config = dict(
    image_size=64,
    crop_scale_min=0.7,
    horizontal_flip=True,
    kernel_size=3,
    stem='single',
    widths=[80, 160, 320],
    optimizer='normuon',
    muon_scale='original',
    momentum=0.95,
    ema_decay=0.99,
    lr_schedule='linear',
    final_lr_fraction=0.05,
)
Rows from block 6, named by matrix and row number. Rows with one number belong to one channel. Each number is 128 + 24 x the weight over its row's rms, rounded and kept within 0 to 255. All counts start at 0. After the name is the row's rms in percent of the matrix's.
# convs0: first 3x3 conv (model.blocks.6.convs.0.weight, 160x160x3x3), inputs 0-5, a 3x3 kernel for each
# convs1: second 3x3 conv (model.blocks.6.convs.1.weight, 160x160x3x3, transposed), outputs 0-5, a 3x3 kernel for each
convs0.19 092 [ 57 127 127  79 115 142 123 115 138 129 130 131 126 129 132 128 129 129 125 127 128 126 133 127 138 130 123 129 126 130 128 125 106 139 129 126 122 156 255 124 123 168 122  10 120 128 128 128 129 128 128 128 128 128]
convs0.20 182 [129 128 128 125 126 128 137 131 135 125 126 128 128 128 128 129 128 130 130 129 129 129  93 123 129 127 128 121 120 128 129 128 128 137 133 137 135 128 132 129 128 116 129 120 122 128 129 128 128 128 128 129 128 128]
convs0.21 085 [127 127 131 128 118 129 131 117 109 126 128 128 127 131 127 116 130 127 134 134 134 128 128 131 121 102 128 127 129 150 115 134 127 118 128 131 127 115 140 129 122 129 127 126 103 128 125 127 128 128 128 128 129 130]
convs0.22 094 [125 125 127 127 118 129 127 124 116 128 124 127 128 129 130 123 124 124 124 123 129 128 126 130 133 129 163 128 129 127 128 131 130 130 129 124 135 126 126 130 129 140 130 128 130 129 128 129 130 131 128 134 128 129]
convs0.23 089 [130 116 115 127 129 125 127 130 133 129 128 129 128 128 127 125 124 125 128 127 123 127 127 120 124 126 126 130 129 131 130 129 127 122 129 122 128 106  85 121 127 124 124  96 128 127 127 128 128 129 128 128 130 128]
convs0.24 101 [125 121 119 128 129 129 130 135 137 128 129 129 129 129 131 131 125 128 128 129 103 127 128 128 129 132 139 120 134 125 128 127 130 129 128 129 127 126 110 127 127 120 152 125 122 128 126 127 128 126 113 128 128 128]
convs0.25 084 [119 120 127 118 122 130 126 107 126 128 130 128 129 128 128 128 128 130 128 138 136 126 127 136 125 124 127 129 127 127 128 124 130 127 119 133 141 129 121 158  91 117 146 126 126 128 128 127 128 129 129 127 128 129]
convs0.26 080 [127 134 126 122 147 136 126 128 131 131 124 123 129 128 120 129 132 132 128 132 138 127 129 129 128 125 127 135 128 128 135 123 125 130 133 128 133 127 121 126 127 127  26 128 127 150 129 154 144 129 140 132 128 130]
convs0.27 161 [145 149 134 137 135 128 104 129 124 126 123 121 128 128 128 129 128 128 127 127 127  98 127 119 114 127 128 128 127 122 127 127 125 127 133 127 128 128 127 128 119 127 130 128 133 128 128 127 128 128 128 128 126 126]
convs0.28 100 [132 132 138 127 129 121 120 125  99 127 128 128 129 128 129 126 127 128 135 130 128 128 125 128 121 124 122 126 115 124 130 128 128 126 125 127 129 129 118 127 130 110 126 124 105 128 128 129 129 132 128 128 128 127]
convs0.29 086 [130 118 117 132 128 131 133 125 122 128 127 126 132 128 137 129 130 129 111 105 122 129 121 122 128 120 117 131 126 120 141 129 130 139 130 117 126 132 128 129 141 128 122 132 106 128 128 133 125 126 127 128 128 129]
convs0.30 064 [128 125 110 131 133 127 127  95 135 128 110 129 130 128 127 128 128 130 132 128 125 124 125 125 127 123 133 123 123 134 127 138  98 128 131 130 129 110 130 130 128 103 132 131 140 132 127 128 128 138 133 126 127 126]
convs0.31 057 [148  71  76 166 128 128 133 140 128 127 129 127 131 128 122 125 128 125 128 136 128 125 129 129 137 149 128 126 136 122 137  90 110 138 130 113  99 142 149 112 140 125 144 178 126 130 128 130 127 130 127 127 137 132]
convs0.32 097 [134 124 119 140 127 126 131 129 163 128 128 129 130 128 128 123 125 129 124 128 128 127 127 127 132 129 126 124 127 139 125 127 134 126 120 123 125 131 127 128 139 133 128 129 140 128 128 128 128 129 128 128 128 128]
convs0.33 083 [153 111 126 130 121  99 140 129 127 128 130 126 130 126 126 127 127 129 133 125  93 131 129 128 130 231 148 126 128 127 128 126 126 128 129 130 128 129 127 119 121 118 112 125 125 128 128 128 128 128 129 134 129 132]
convs0.34 063 [128 124 131 132 133 128 129 128 123 129 129 129 126 126 126 127 126 113 114 128 132 127 125 132 129 128 153 126 129 177 121 128 127 113 139 128 124 128 116 124 118 129 135 147 132 128 128 129 127 127 130 127 128 134]
convs0.35 083 [134 126 128 128 127 125 126 128 128 132 130 125 128 128 127 135 128 128 128 128 127 124 129 129 124 127 132 128 128 126 123 126 127 128 123 125 128 139 127 102 125 131 122 147 150 128 127 128 128 117 127 122 127 128]
convs0.36 109 [122 115 125 122 125 125 122 121 124 129 128 128 130 130 136 127 128 127 129 128 130 127 127 119 128 126 126 143 146 157 131 133 131 129 128 126 125 125 126 130 137 131  70 122 131 129 128 128 128 128 128 128 127 128]
convs0.37 106 [135 128 132 127 129 179 121 129 131 127 129 128 127 127 128 129 131 128 127 128 129 128 126 127 125 126 110  94 123 126 125 126 126 128 130 128 129 124 118 126 133 126 142 129 131 126 128 128 128 128 128 128 129 129]
convs0.38 074 [133 132 126 128 129  90 176 130 130 129 129 128 127 130 134 130 125 128 128 132 129 125 129 132 120 131 128 128 128 128 126 127 130 124 123 125 124 130 121 127 133 128 131 136 120 126 127 127 128 127 128 122 126 128]
convs0.39 069 [109 126 126 131 128 137  88 127 121 128 126 124 130 132 131 129 128 132 145 127 127 129 124 129 149 128 138 127 128 111 137 129 125 137 133 129 138 127 121 118 123 159  89   8 125 127 130 128 128 129 127 128 127 123]
convs0.40 112 [122 114 120 130 129 130 111 135 135 128 128 128 127 128 126 128 131 104 130 128 127 121 125 124 126 129 131 125 128 127 119 128 123 127 134 118 127 131 128 125 129 126 127 125 119 128 128 126 128 129 127 129 128 127]
convs0.41 070 [135 139 126 129 128 116 169 126 125 129 129 128 135 126 121 128 129 128  97 127 124 127 128 119 129 134 125 123 125 127 127 127 128 125 136 127 132 130 133 123 125 134 131 129 131 128 128 127 124 128 125 133 128 121]
convs0.42 073 [127 127 120 128 130 127 130 128 154 123 125 119 128 130 129 129 127 129 131 115 130 129 127 133 132 121 126 128 134 123 129 128 130 125 124 127 131 126 125 120 135 141 134 124 171 129 128 128 128 125 128 131 127 126]
convs0.43 200 [122 118 128 130 125 128 126 127 132 128 128 127 127 128 128 130 129 129 130 129 129 129 129 128 128 136 129 129 128 128 129 120 127 128 126 123 129 135 120 128 134 130 136 153 137 129 128 129 128 128 128 128 128 128]
convs0.44 085 [131 130 130 130 133 122 124 130 133 128 128 128 128 123 129 129 127 128 131 128 128 133 129 129 122 127 129 113 128 129 115 125 129 114 122 127 132 128 127  95  98 106 130  97 125 129 129 129 129 129 127 128 128 127]
convs0.45 085 [123 128 127 129 129 138 130 127 129 127 127 128 128 128 129 123 128 128 128 130 127 131 131 140 128 129 130 127 127 126 128 125 128 120 127 128 127 109 131 128 130 170 120 137 168 129 128 126 128 130 128 128 125 128]
convs0.46 088 [121 123 122 119 128 129 118 128 129 129 129 130 128 128 128 128 128 127 129 128 127 128 128 127  74 120 128 145 131 135 130 128 129 128 128 127 123 119 104 129 126 110 127 133 121 131 131 130 128 129 130 128 130 128]
convs0.47 061 [128 132 129 128 132 126 123 134 132 126 124 126 128 129 137 128 128 122 104 129 121 127 128 124 132 137 134 131 126 130 130  96 137 127 127 129 127 134  66 134 137 129 130 138 128 126 128 129 127 127 129 128 128 131]
convs0.48 099 [123 128 123 128 128 126 134 129 127 129 131 128 127 128 122 129 128 127 120 122 109 125 128 130 119 121 119 131 134 126 138 137 127 119 124  99 161 131 135 130 127 125 129 132 132 132 129 128 129 131 126 129 130 126]
convs0.49 071 [212 201  95 127 139  83 164 156 119 127 127 127 128 128 120 128 129 128 154 142 128 130 165 128 133 142 129 126 120 121 125 120 118 126 123 121 125 128 113 122 129 109 125 115  65 134 129 128 130 128 127 130 128 128]
convs0.50 121 [129 129 127 127 128 130 132 132 143 125 127 127 127 127 128 125 128 128 135 134 135 129 131 129 130 133 130 131 127 126 130 127 123 126 126 127 127 132 129 138 133 138 130 128 133 128 128 128 128 127 127 129 128 128]
convs0.51 108 [128 127 127 129 126 133 130 126 132 123 123 126 122 128 129 129 129 126 129 127 130 129 130 134 116 132 133 128 127 128 125 128 128 129 131 129 121 117 122 123 129 129 123 126 129 128 129 128 129 127 128 123 125 127]
convs0.52 087 [121 130 127 128 127 130 121 127 127 128 128 128 128 129 126 122 119 120 131 143 131 130 128 131 128 134 128 139 139 136 149 141 134 131 127 125 127 129 129 130 126 127 131 128 128 128 129 129 127 125 128 128 126 127]
convs0.53 054 [130 129 102 110 118 114 126 114 128 129 128 127 129 128 129 129 130 130 128 127 128  99 122 125 127 127 128 137 131 128 129 128 128 129 130 127 139 133 128 138 127 103 131 121 132 127 129 128 128 128 126 136 132 131]
convs0.54 060 [127 140 129 119 127  91 135 130 136 126 126 124 125 129 129 130 134 126 131 130 136 127 129 124 138 127 150 131 139 137 126 152 146 126 140 128 133 135 149 114 115 136 157 159 196 128 129 130 128 129 128 128 130 129]
convs0.55 061 [120 127 108 124 127 128 133 131 129 108 127 128 127 123 126 128 129 126 128 132 130 125 122 132 132 130 134 127 126 126 127 122 103 129 127 130  97  96 134 137 145 132 130 146 128 128 129 129 133 129 142 129 130 151]
convs0.56 089 [116 106 127 126 131 127 140 129 133 127 128 129 127 129 137 128 129 129 130 125 123 129 140 136 133 129 128 129 127 134 128 129 134 128 130 130 122 140 130 128 182 164  99 119 125 128 128 128 129 128 128 128 128 128]
convs0.57 246 [126 128 135 126 127 129 128 128 129 128 128 128 128 128 128 127 127 126 129 128 128 128 128 128 128 129 128 128 128 128 128 130 129 128 218 162 126 128 128 128 129 128 128 129 126 127 128 127 127 127 127 127 127 127]
convs0.58 122 [128 150 174 120 131 154 124 143 222 128 128 129 128 128 129 128 133 129 124 126 133 128 128 131 122 129 131 128 125 128 129 128 135 128 129 131 130 128 119 129 131 131 128 134 150 128 128 130 129 128 131 128 129 133]
convs0.59 104 [101 129 138  94 127 126 100 128 126 129 127 128 128 128 128 126 127 128 110 123 168 125 128 147 126 128 127 126 126 129 129 127 131 128 127 130 124 126 104 121 126 122 109 127 127 128 128 128 128 128 127 128 130 127]
convs0.60 079 [133 128 131 126 119 129 116  96 130 127 129 130 128 119 124 128 128 125 124 133 127 125 122 123 128 128 126 124 125 130 125 126 121 128 129 126 136 130 150 125  97 124 115 134 124 129 128 127 129 129 131 128 128 127]
convs0.61 119 [ 15 124 126 127 130 125 129 128 128 128 129 129 128 129 128 129 129 128 124 124 122 128 128 127 152 158 138 130 128 126 130 130 125 132 129 127 128 129 141 129 131 131 128 132 124 128 128 128 127 128 128 128 128 130]
convs0.62 062 [ 97 123  66 128 122 116 130 128 121 128 125 127 128 127 129 127 130 131 130 131 127 121 126 120 113 119 111 129 129 125 129 129 122 125 125 118   0 117  19 128 138 140 135 255 125 128 128 128 128 128 128 128 134 130]
convs0.63 095 [ 90 105 120 120 128 131 133 135 131 129 132 127 128 131 128 127 129 127 128 126 124 129 129 124 169 126 127 130 130 127 127 127 126 119 126 117 145 142 131 117 124 129 128 127 101 128 128 127 128 128 128 127 128 121]
convs0.64 132 [118 128 119 126 118 127 122 116 115 128 128 128 127 128 128 128 118 129 119 152 170 124 129 134 133 123 123 126 127 127 128 128 129 132 127 126 127 124 120 113  75 128 130 128 127 127 131 127 128 127 128 125 128 128]
convs0.65 051 [126 130 136 129 129 144 123 129 197 127 134 129 125 133 135 135 132 134 130 132 137 131 129 129 148 131 142 126 128 126 125 127 130 125 128 129 108 128 118 122 123 117 128 117 123 130 129 128 127 125 126 127 127 129]
convs0.66 088 [127 129 125 125 127 124 127 129 124 126 127 131 126 123 129 127 124 123 128 129 139 128 127 130 128 130 130 126 122 129 125 123 137 127 129 131 182 136 134 129 127 130   4 124 125 128 129 130 127 129 130 127 128 128]
convs0.67 077 [114 118 128 110 127 126 134 141 128 129 128 128 128 120 128 131 128 133 126 112 122 128 127 121 136 127 133 124 127 126 127 127 143 122 115 126 101 122 121 105 128 116 129 130 131 128 128 129 127 127 126 129 130 128]
convs0.68 050 [127 128 145 125 126 128 100 116 137 126 120 130 126 125 126 131 130 128 129 107 124 130 124 132 120 127 128 126 126 132 129 118 121 128 128 130  99 117 126 156 124  91 132 131 133 128 122 128 128 129 138 128 132 128]
convs0.69 076 [109 142 128 128 154 123 129 140 128 130 126 125 127 126 127 130 127 133 127 146 129 126 134 111 127 129 126 127 129 121 121 130 127 130 132 130 129 129 147 133 129 139 129 126 126 129 128 129 129 128 129 129 132 130]
convs0.70 090 [172 131 130 185 137 129 142 130 126 128 127 124 128 127 128 127 128 125 108 117 127 123 128 152 125 126 132 125 124 133 129 130 164 125 136 170 122 105 115 125 109 122 126 127 127 127 127 128 127 128 128 125 128 128]
convs0.71 102 [125 127 127 128 121 123 128 134 129 120 129 129 127 131 128 127 128 129 126 127 129 128 126 127 129 129 147 128 130 140 135 133 144 130 137 133 126 129 187 126 129 128 122 128 119 128 129 132 128 129 141 129 130 131]
convs0.72 091 [119  99 111 114 120 122 114  97  80 130 128 129 128 128 127 128 129 129 130 126 128 128 113 128 135 133 131 130 129 130 128 128 127 130 131 134 126 128 127 126 128 128 131 130 130 127 126 128 128 130 129 134 138 131]
convs0.73 142 [131 129 128 132 127 120 119 127 111 128 124 128 130 128 128 132 134 136 129 126 135 129 127 132 126 127 132 123 125 129 128 128 129 128 139 130 127 128 131 130 129 126 130 132 129 128 128 127 128 129 129 126 129 128]
convs0.74 116 [136 128 143 123 128 132  84  67 117 128 128 125 128 128 123 137 129 128 128 128 129 128 128 127 130 131 129 127 126 126 128 128 123 133 128 127 102 130 126 114 123 128 128 124 128 128 128 128 128 128 128 128 128 129]
convs0.75 052 [128 151 131 124 124 122 115 138 128 122 107 128 127 127 119 127 127 129 114 124 120 127 120 145 129 135 133 119 116 126 123 121 127 132 130 146 130 133 140 130 126 154 128 132 126 128 129 129 129 131 132 129 141 128]
convs0.76 062 [126 128 129 114 123 128 109 110 127 131 134 129 128 129 129 137 132 131 129 127  64 127 122 123 145 142 131 132 129 130 123 127 129 129 131 131 202 156 130 130 129 115 149 148 137 128 126 126 127 122 126 126 118 127]
convs0.77 076 [137 137 116 128 124 109 120 131 100 126 128 128 121 120 125 126 119 129 119 123 133 117 120 128 127 129 129 128 129 142 121 124 136 123 116 131 120  98 111 126 121 115 133 125 112 131 125 129 134 127 129 135 125 129]
convs0.78 150 [119 125 133 127 128 146 135 127 126 127 128 129 127 127 128 128 128 141 128 129 128 128 128 132 127 129 135 126 130 136 128 128 133 125 129 134 125 120 117 129 130 129 132 128 127 128 129 129 128 128 129 128 128 128]
convs0.79 089 [ 89  12 121 117 124 150 255 123 155 126 127 133 132 132 126 132 128 128 127 127 128 131 130 130 129 130 131 128 124 126 130 128 127 134 128 128 114 120 126 130 131 123 209 144 128 128 128 128 128 128 128 128 128 128]
convs1.19 131 [126 125 133 121 121 131 113 127 128 128 133 128 124 120 128 128 125 126 137 160 126 130 128 129 127 129 127 131 122 128 126 130 129 122 125 130 108 125 112 107 129 128  51 120 127 128 126 107 128 128 123 141 127 126]
convs1.20 411 [121 129 128 128 120 124 122 128 127 125 118 117 125 127 128 133 129 135 131 145 129 127 128 120 106  90 107 125 127 126 131 129 120 126 128 127 110 129 128 140 139 127 137 139 131 119 105 125 129 126 128 123 128 128]
convs1.21 049 [136 144 145 127 130 120 125 122 125  89 129 129  83 134 127 132 141 134 129 129 128 129 122 120 111 118 118  99 126 131 125 125 128 118 113 127 177 125 139 163 175 139 122 127 150 128 119 127 128 130 129 175 165 132]
convs1.22 090 [126 128 129 129 123 138 128 119 133 128 128 126 129 128 130 129 126 130 113  29  87 109 126 128 127 127 123 126 127 128 127 127 128 129 129 133 129 132 166 135 136 135 137 134 132 254 151 141 128 114 126 129 128 129]
convs1.23 062 [100 101  99 124 115 122 130 119 113 127 129 126 132 119 129 128 133 129 155 147 124 131 129 128 118 114 127 133 128 120 132 128 129 127 129 127 136 139 142 131 129 140 129 127 131 121 123 129 163 217 131 120 144 127]
convs1.24 078 [128 126 106 108 108 112 117 122 115 137 126 126 125 131 122 139 122 116 134 135 120 130 124 131 138 145 132 144 124 145 155 132 105 166 134 128 116 140 120 152 139 129 121 128 130 148 177 127 126 124 125 126 117 130]
convs1.25 062 [117 116 121  98 126 125 121 124 112 127 116 121 128 127 129 130 126 125 127 129 117 133 129 126 135 125 115 128 129 126 128 133 127 125 130 123   0 118 109  61 125 106 114  97 112 143 131 158 136 125 125 129  79 126]
convs1.26 054 [146 127 177 190 127 139 134 126 130 122 134  58 118 129 128 127 132 126 128 120 121 132 127 128 147 124 127 128 145 127 126 135 122 125  89  42 125  90 152 122 126 129 126 122 124  95 126 126 102 128 127  53 129 123]
convs1.27 152 [131 126 140 120 123 138 126 127 143 125 126  90 106 117 123 122 127 128 126  99 124 126 129 128 128 126  81 127 126 128 124 126 125 177 138 134 130 128 132 128 128 128 225 129 129 129 128 128 120 113 126 129 128 139]
convs1.28 127 [128 114 127 128 120 118 125 123 123 134 131 127 160 128 120 134 130 132 126 123 100 127 130 131 133 135 134 176 136 163 127 125 129 125 129 131 147 129 127 134 130 134 133 129 128 144 163 179 137 137 139 130 125 127]
convs1.29 071 [120 120 112 130 124 127 119 119 119 130 103 126 132 135 130 102 108 135 184 146 255 145 150 170 145 145 170 128 124 129 126 128 126 123 122 121 130 133 127 131 132 140 138 129 132 131 128 130 139 206 255 127 106 128]
convs1.30 023 [101 124 118 104 127  81 102 108  98 128 136 131 126 203 172 128 135 133 126 126 130 130 128 131 128 131 132 149 126 118 128 131 117 126 118 108 124  97 121 126 128 126 109 108  58 135 139 124 118 133 125 130 133 128]
convs1.31 012 [145 127 141 129 135 136 121 133 124 122 132 133 129 138 143 128 144 130 129 101 136 133 121 124 124  66 122 137 168 121 125 128 136 126 128 135 136 162 255 114 194 255 122 130 151 128 138 160 121 128 134 118 117 154]
convs1.32 063 [129 127 128 120 105 100 129 128 129 129 132 135 128 130 133 129 131 148 128 130 131 128 143 124 129 127 128 128 120 128 127 118 126 131 128 128 127 128 128 130 128 125 128 125 126 127 120 120 120 117 118 130 147 156]
convs1.33 074 [126 125 126 123 129 127 126 132 127 135 147 128 142 131 126 139 121 126 120 122 126 126 128 125 129 126 124 127 133 128 106 123 126 129 110 129 122 130 152 127 130 131 130 129 126 129 124 130   0 122 124 129 138 125]
convs1.34 022 [130 123 138 132 139 112 128 130 130 122 131 140 128 132 105 131 117  87 125 125 128 128 124 129 127 124 123 107 246 122 107 129 167  90 135 122 130 128 166 132 129 137 124 125 134 132 134 130 119 121 127 146 126 129]
convs1.35 009 [128 120 119 125  65 132 127 116 125 148 122 129 115 123 128  95 104  50 136 135 130 134 146 127 128 124 127 122 112 125 128 126 125 121 103 126 122  93 136 126 123 125 123 149 135 115 129 126 170 130 128 119 138 120]
convs1.36 136 [128 104 128 126 124 130 129 125 124 129 130 129 127 118 131 118 120 119 126 128 126 129 129 128 124 125 127 129 128 128 130 131 127 155 156 164 124 128 128 120 128 130 131 130 131 117 117 118 120 120 116 127 128 119]
convs1.37 049 [122 130 127 113 120 124 128 126 114 120 127 127 123 109 126 130 130 127 144 141 131 134 134 129 141 127 130 128 154 125 131 127 127 114 136 122 130 131 128 124 132 105 127 126 128 124 129 123 123 128 128 160 150 136]
convs1.38 012 [118 116 137 126 116 126  98 130 135 158 104 134 119 121 111  97 128 128 147 156 148 128 124 126 140 140 131  50 123 123 107 100 127 115 129 114 128 136 139 131 127 147 131 136 155 151 132 127 128 127 113 131 127 126]
convs1.39 017 [119 142 125 117  96 107 118 144 122 162 140 133 129 157 131 118 132 195 132 148 137 101 119 120 134 126 124 128 127 141 130 184 131 116 127 127 132 139  86 127 115 137 127 132 118 128 144 144 130 123 130 128 124 129]
convs1.40 061 [130 127 134 126 128 129 128 116 127 130 129 127 127 127 124  20 131 126 155 130 148 132 130 136 175 148 136 127 112 129 133 127 131 132 122 132 139 128 122 125 127 131 124 120 128 134 127 129 126  97 126  99 123  88]
convs1.41 013 [  0 135  40 130  44 121 113 144  90 125 126  85 122 100 125 116 124 134 119 126 129 125 125 132 129 141 123 119 126 132 121 127 131 205 121 127 136 127 130 127 118 117 153 125 125 126 116 124 131 131 130 112 122 129]
convs1.42 009 [ 69 155 136  57 127 125 126 131 130 128 158 127  98 129 116 105 126 138 109 123 125 128 130 130 142 123 130 137 116 139 131 122 130 139 142 115 131 130 134 143 132 130 129 121  94 171 124 133 136 136 141 123 133 125]
convs1.43 167 [131 126 127 124 126 127 126 118 129 128 149 137 128 119 132 135 129 129 125 123 126 130 127 128 163 170 135 116 133 101 127 130 131 118 128 128 120 129 134 146 128 144 103 128 159 127  94 140 130 127 124 129 126 129]
convs1.44 110 [128 133 124 130 146 124 128 131 101 148 129 127 128 132 142 129 131 127 118 130 149 127 128 129 127 119 124 128 124 124 122 127 123 118 125 127 124 126 110 126 125 129  69 118 127  84 126 134 129 148 175  87  93  93]
convs1.45 071 [135 102 120 131 121 121 164 123 115 129 119 137 128 127 129 128 131 128 129 127 137 128 130 134 138 134 130 128 126 126 126 132 132 127 134 135 126 128 124 124 128 125 129 133 132 132 125 126 130 132 143 125 125 129]
convs1.46 046 [127 115 120 127 121 131 124 126 129 131 119 127 132 128 129 128 125 126 126 128 147 125 110 140 118 128 119 128 130 143 121 127 124 127 126 137 129 127 133 127 129 135 117 128 125 129 127 134 128 129 130 127 127 130]
convs1.47 015 [122 125 125 130 137 110  95 130 117 133  52 124 142 112 123 142 131 138  84 101 127 126 129 128 127 130 125 146 144 128 127 124 124 135 128 131 111 156 111 127 129 132 115 125 130 117 122 106 109 125 148 105 117 119]
convs1.48 184 [150 166   0 145 137 112 134 130 111 129 130 133 142 129 130 134 127 130 129 150 128 126 129 128 129 131 129 127 135 130 126 128 122 126 129  96 132 137 130 140 139 137 131 139 129 128 129 127 152 165 184 129 129 111]
convs1.49 040 [127 103   0 128 117  81 123 124   0 160 130 136 159 135 131 141 138 131 121 152 126 130 132 135 133 134 133 131 135 112 129 132  66 128 131  72 129 121 131 131 113 132 130 125 129 127 123 138 118 125 143 122 114 130]
convs1.50 149 [120 139 133 128 129 131 117 115 127 125 128 129 128 129 136 126 127 126 141 130 128 130 125 126 128 126 130 127 143 135 127 132 139 103 123 128 131 132 163 126 135 141 128 136 145 137 178 133 125 168 131 127 127 126]
convs1.51 124 [129 128 127 128 127 122 127 128 115 116 114 122 115 133 125 127 138 127 133 134 135 125 129 129 127 129 125 127 140 135 143 145 130 129 131 147 222 160 120 137 108 119 132 118 126 117 127 128 132 121 122 174 142 130]
convs1.52 006 [124 126 123 125  66 124 121 125 113 112 118 131 140 107 137 121 125  80 129 132 127 127 126 125 128 131 119 135 139 120 124 132 136 127 126 124 132 123 126 133 160 127 148 159 141 127 122 106 118 126 108 135 126 129]
convs1.53 015 [122 127 111 107 127 122 124 129 130 127 133 106 115 118 124 132 142 121 130 131 127 139 135 126 165 129 143 132 109 127 114 126 129 137 124  94 122 125 128 126 128 117 127 128 125 125 116 117 122 121 148 126 111 116]
convs1.54 020 [ 59 104 116 112 147 122   0  93 113 141 131 130 155 133 153  95 124 116  85 121 120 132 125 126 129 127 144 125 134 146 132 133 125 112  81 126 128 125 146 156 126  67 127 121 129 118 106 110 157 126 123 116 131 104]
convs1.55 013 [123 152 117 115 118 119 121 113  85 135 135 114 125 125 137  69 127 130 137 136 147 117 133 129 121 115 130 125 127 120 123  89 123 123 134 132 148 132 127 132 156 194 155 125 129  92 114 120 109 141  80 129 112 129]
convs1.56 069 [128 127 115 133 127 136 137 155 133 129 129 127 126 128 134   0 133 129 125 128 130 141 132 129 136 128 126 113 137 216 125 125 129 131 126 123 153 162 175 127 124 126 125 117 130 131 130 140 128 126 139 130 134 129]
convs1.57 266 [127 128 128 128 128 126 126 128 125 136 133 134 152 129 133 124 117 125 128 129 128 127 127 126 128 127 124 224 255 167 164 141 128 130 128 128 113 118 126 109 127 128 116 125 115 124 133 127 125 128 125 124 132 136]
convs1.58 118 [  0 128 125   0 128 125 124 128 119 123 128 127 126 128 127 128 128 128 128 127 132 127 127 129 123 127 128   0 128 127  35 128 128  94 128 128 132 128 128 133 128 128 128 128 128 128 127 128 128 127 128 129 126 128]
convs1.59 112 [111 132 155 138 128 164 129 127 147 139 134 133 144 146 128 128 137 128 118 102 126 122 129 128 137 137 124 139 137 131 171 125 128 137 126 129 135 126 129 130 128 127 155 129 131 131 114 130 128 128 132 127 103 126]
convs1.60 025 [123 127 129 107 161 134 128 118 124 121 155 103  73 147 127 104 143 137 128  91 126 131 125 126 188 123  99 121 128  95 127 131 121 123 113 128 149 117 129 130 126 143 134 131 134 129  75  94 130 122 144  98 123 119]
convs1.61 137 [139 138 150 120  99 134 132 146 151 135 129 128 127 129 111 116 125 114 237 128 138 134 125 127 120 110 128 119 118 112 127 116 126 129 124 130 133 132 134 120 124 123 128 130 128 160 122 121 100  35 107 116 126 125]
convs1.62 032 [126 103 127 124 125 121 126 124 126 130 137 143 128 143 125 126  94 126 128 128 133 131 128 170 127 131 140 108 138 123 122 125 126 119 135 127 113 107 114 128 126 124 123 126 127 134 142 151 122 129 128 148 141 129]
convs1.63 042 [115 131 121 114 116  88 124 126 123 128 121 129 124 120 105 126 126 129 128 122  86 127 116 118 125 120 121 124 129 128 116 125 127 127 137 123 118  88 121 125 127 129 124 113 129 124 126 127 101  98 107 155 129 133]
convs1.64 042 [122 129 122 127 130 107 131 131 148 131  88 139 126 100 126 128 114 126 132 122 125 122 131 122 123 133 119 120 129 128 158 132 125 156 129 127  85 124 110 132 119 135 123 107 118 134 118 125 126 122  48 120 114 115]
convs1.65 013 [ 83 121 123 114 131 126 121 130   0 128 132 131 107 124 130 117  97 130 119 117 128 113 112 130 117 124 124 129 130 142 131 133 135 134 125 130 133 126 129 110 128 129 125 123 128 137 126 132 131 131 110  46 132 123]
convs1.66 051 [131 129 131 129 132 125 139 127 137 141 134 138 131 128 142 120 122 117 126 129 118 132 128 128 137 140 131 131 116 130 161 129 138 142 154 126 100 129 130  94 118 126 111 126 116 117 131 127 128 108 127 115 118 102]
convs1.67 019 [115 129 126 127  81 129 114 122 123 143 116 125 129 121 128 128 124 128 255 175 129 127 127 120 127 127  96 129 139 134  31 129 126 128 170 126 117 128 124 127 133 136 123 128 124  84 127  96 147 126 141 105 116 116]
convs1.68 008 [128 135 127 126 117 126 125 122 114  89 131 118 129 128 128 120 124 128 134 116 136  80 128 128  92 128 128 145 124 115 145 120 103 121 114 121 126 141 141 129 125 131 182 156 137 130 127 126 107 130 125 105 125 127]
convs1.69 036 [  0 129 130   0 128 132 130 129 127 122 127 127 126 127 126 127 127 128 123 127 140 127 127 134 122 127 128 114 129 127 121 129 128 122 128 128 153 128 133 139 128 130 134 128 135 130 125 128 129 124 128 130 124 128]
convs1.70 108 [132 127 129 134 121 124 110 119  91 139 130 143 129 136 128 124 128 130 114 251 164 129 124 123 129 128 128 132 137 136 128 132 126 128 128 125 128 129 134 127 127 133 125 122 123 123 128 128 125 127 128 128 129 133]
convs1.71 070 [159 121 133 131 124 144 130 125 127 143 131 132 127 129 129 127 127 129 124 123 109 125 122 103 127 105  29 129 129 123 126 129 131 114 126 126 122 125 132 125 129 130 126 137 130 215 128 132 124 137 134 124 125 128]
convs1.72 062 [100 128 120 107 112 121 129 128 128 128 126 134 126 114 118 131 161 128  89 126  89  97 122 122  98 120 125 123 125 105 129 132 127 130 126 121 126 129 131 129 113 126 125 124 122 130 125 114 124 125 126 126 149 142]
convs1.73 113 [127 140 129 128 126 127 125 133 136 134 136 139 133 125 119 128 121 123 134 126 124 136 128 125 129 149 129 127 128 127 107 116 140 128 138 101 123 133 128 124 129 149 127 169 231 125 128 122 127 133 126 170 126 157]
convs1.74 067 [122 129 124 110  58 128 129 130 129 181 118 149 128 124 129 126 110 100 108 113 115 124 125 128 128 128 132 129 132 146 131 111 111 127 126 130 128 128 128 133 128 128 131 115 125 130 107 119 126 132 124 123 120 120]
convs1.75 008 [120 126 126 129 119 131 107 120 125 110 115 112 151 126 133 137 122 123 128 136 164 124 137 133 127 153 138 109 129  32 119 137 126 103 130 104 118 126 123 127 131 127 132 129 132  84 127 127 119 131 134 130 129 129]
convs1.76 019 [130 133 130 128 130 114 140 138 130 131 119 133 214 122 129 125 121 127 126 132 126 130 143 129 129 130 122 117 149 127 134 136 120 130 135 130 114 129 161 128 140 129 124 127 138 106 113 115 157 122 120 126 134 118]
convs1.77 048 [113 117 126 127 126 129 124 120 130  66 117 123 105 124  97 123 102  67 119  60 144 127 123 147 127 108 123  98  92 114 117  79  94 112  77 125 125 127 128 104 128 131 106 128 133 126 110 121 131 119 116 129 116 130]
convs1.78 127 [134 132 129 133 133 129 133 135 132 134 156 144 117 119 127 124 124 123 126 126 125 130 128 128 131 128 128 130 131 135 128 130 128 127 127 124 131 128 128 128 127 129 128 129 131 128 128 146  56 125 122 114 100  97]
convs1.79 103 [134 116 119 128 168 132 133 133 143 133 125 109 129 121 130 119 118 130 133 130 147 133 132 120 127 123 134 135 128 131 115 126 120 142 140 127 123 129 122 131 129 122 157 137 125 128 127 132 127 132 128 143 130 130]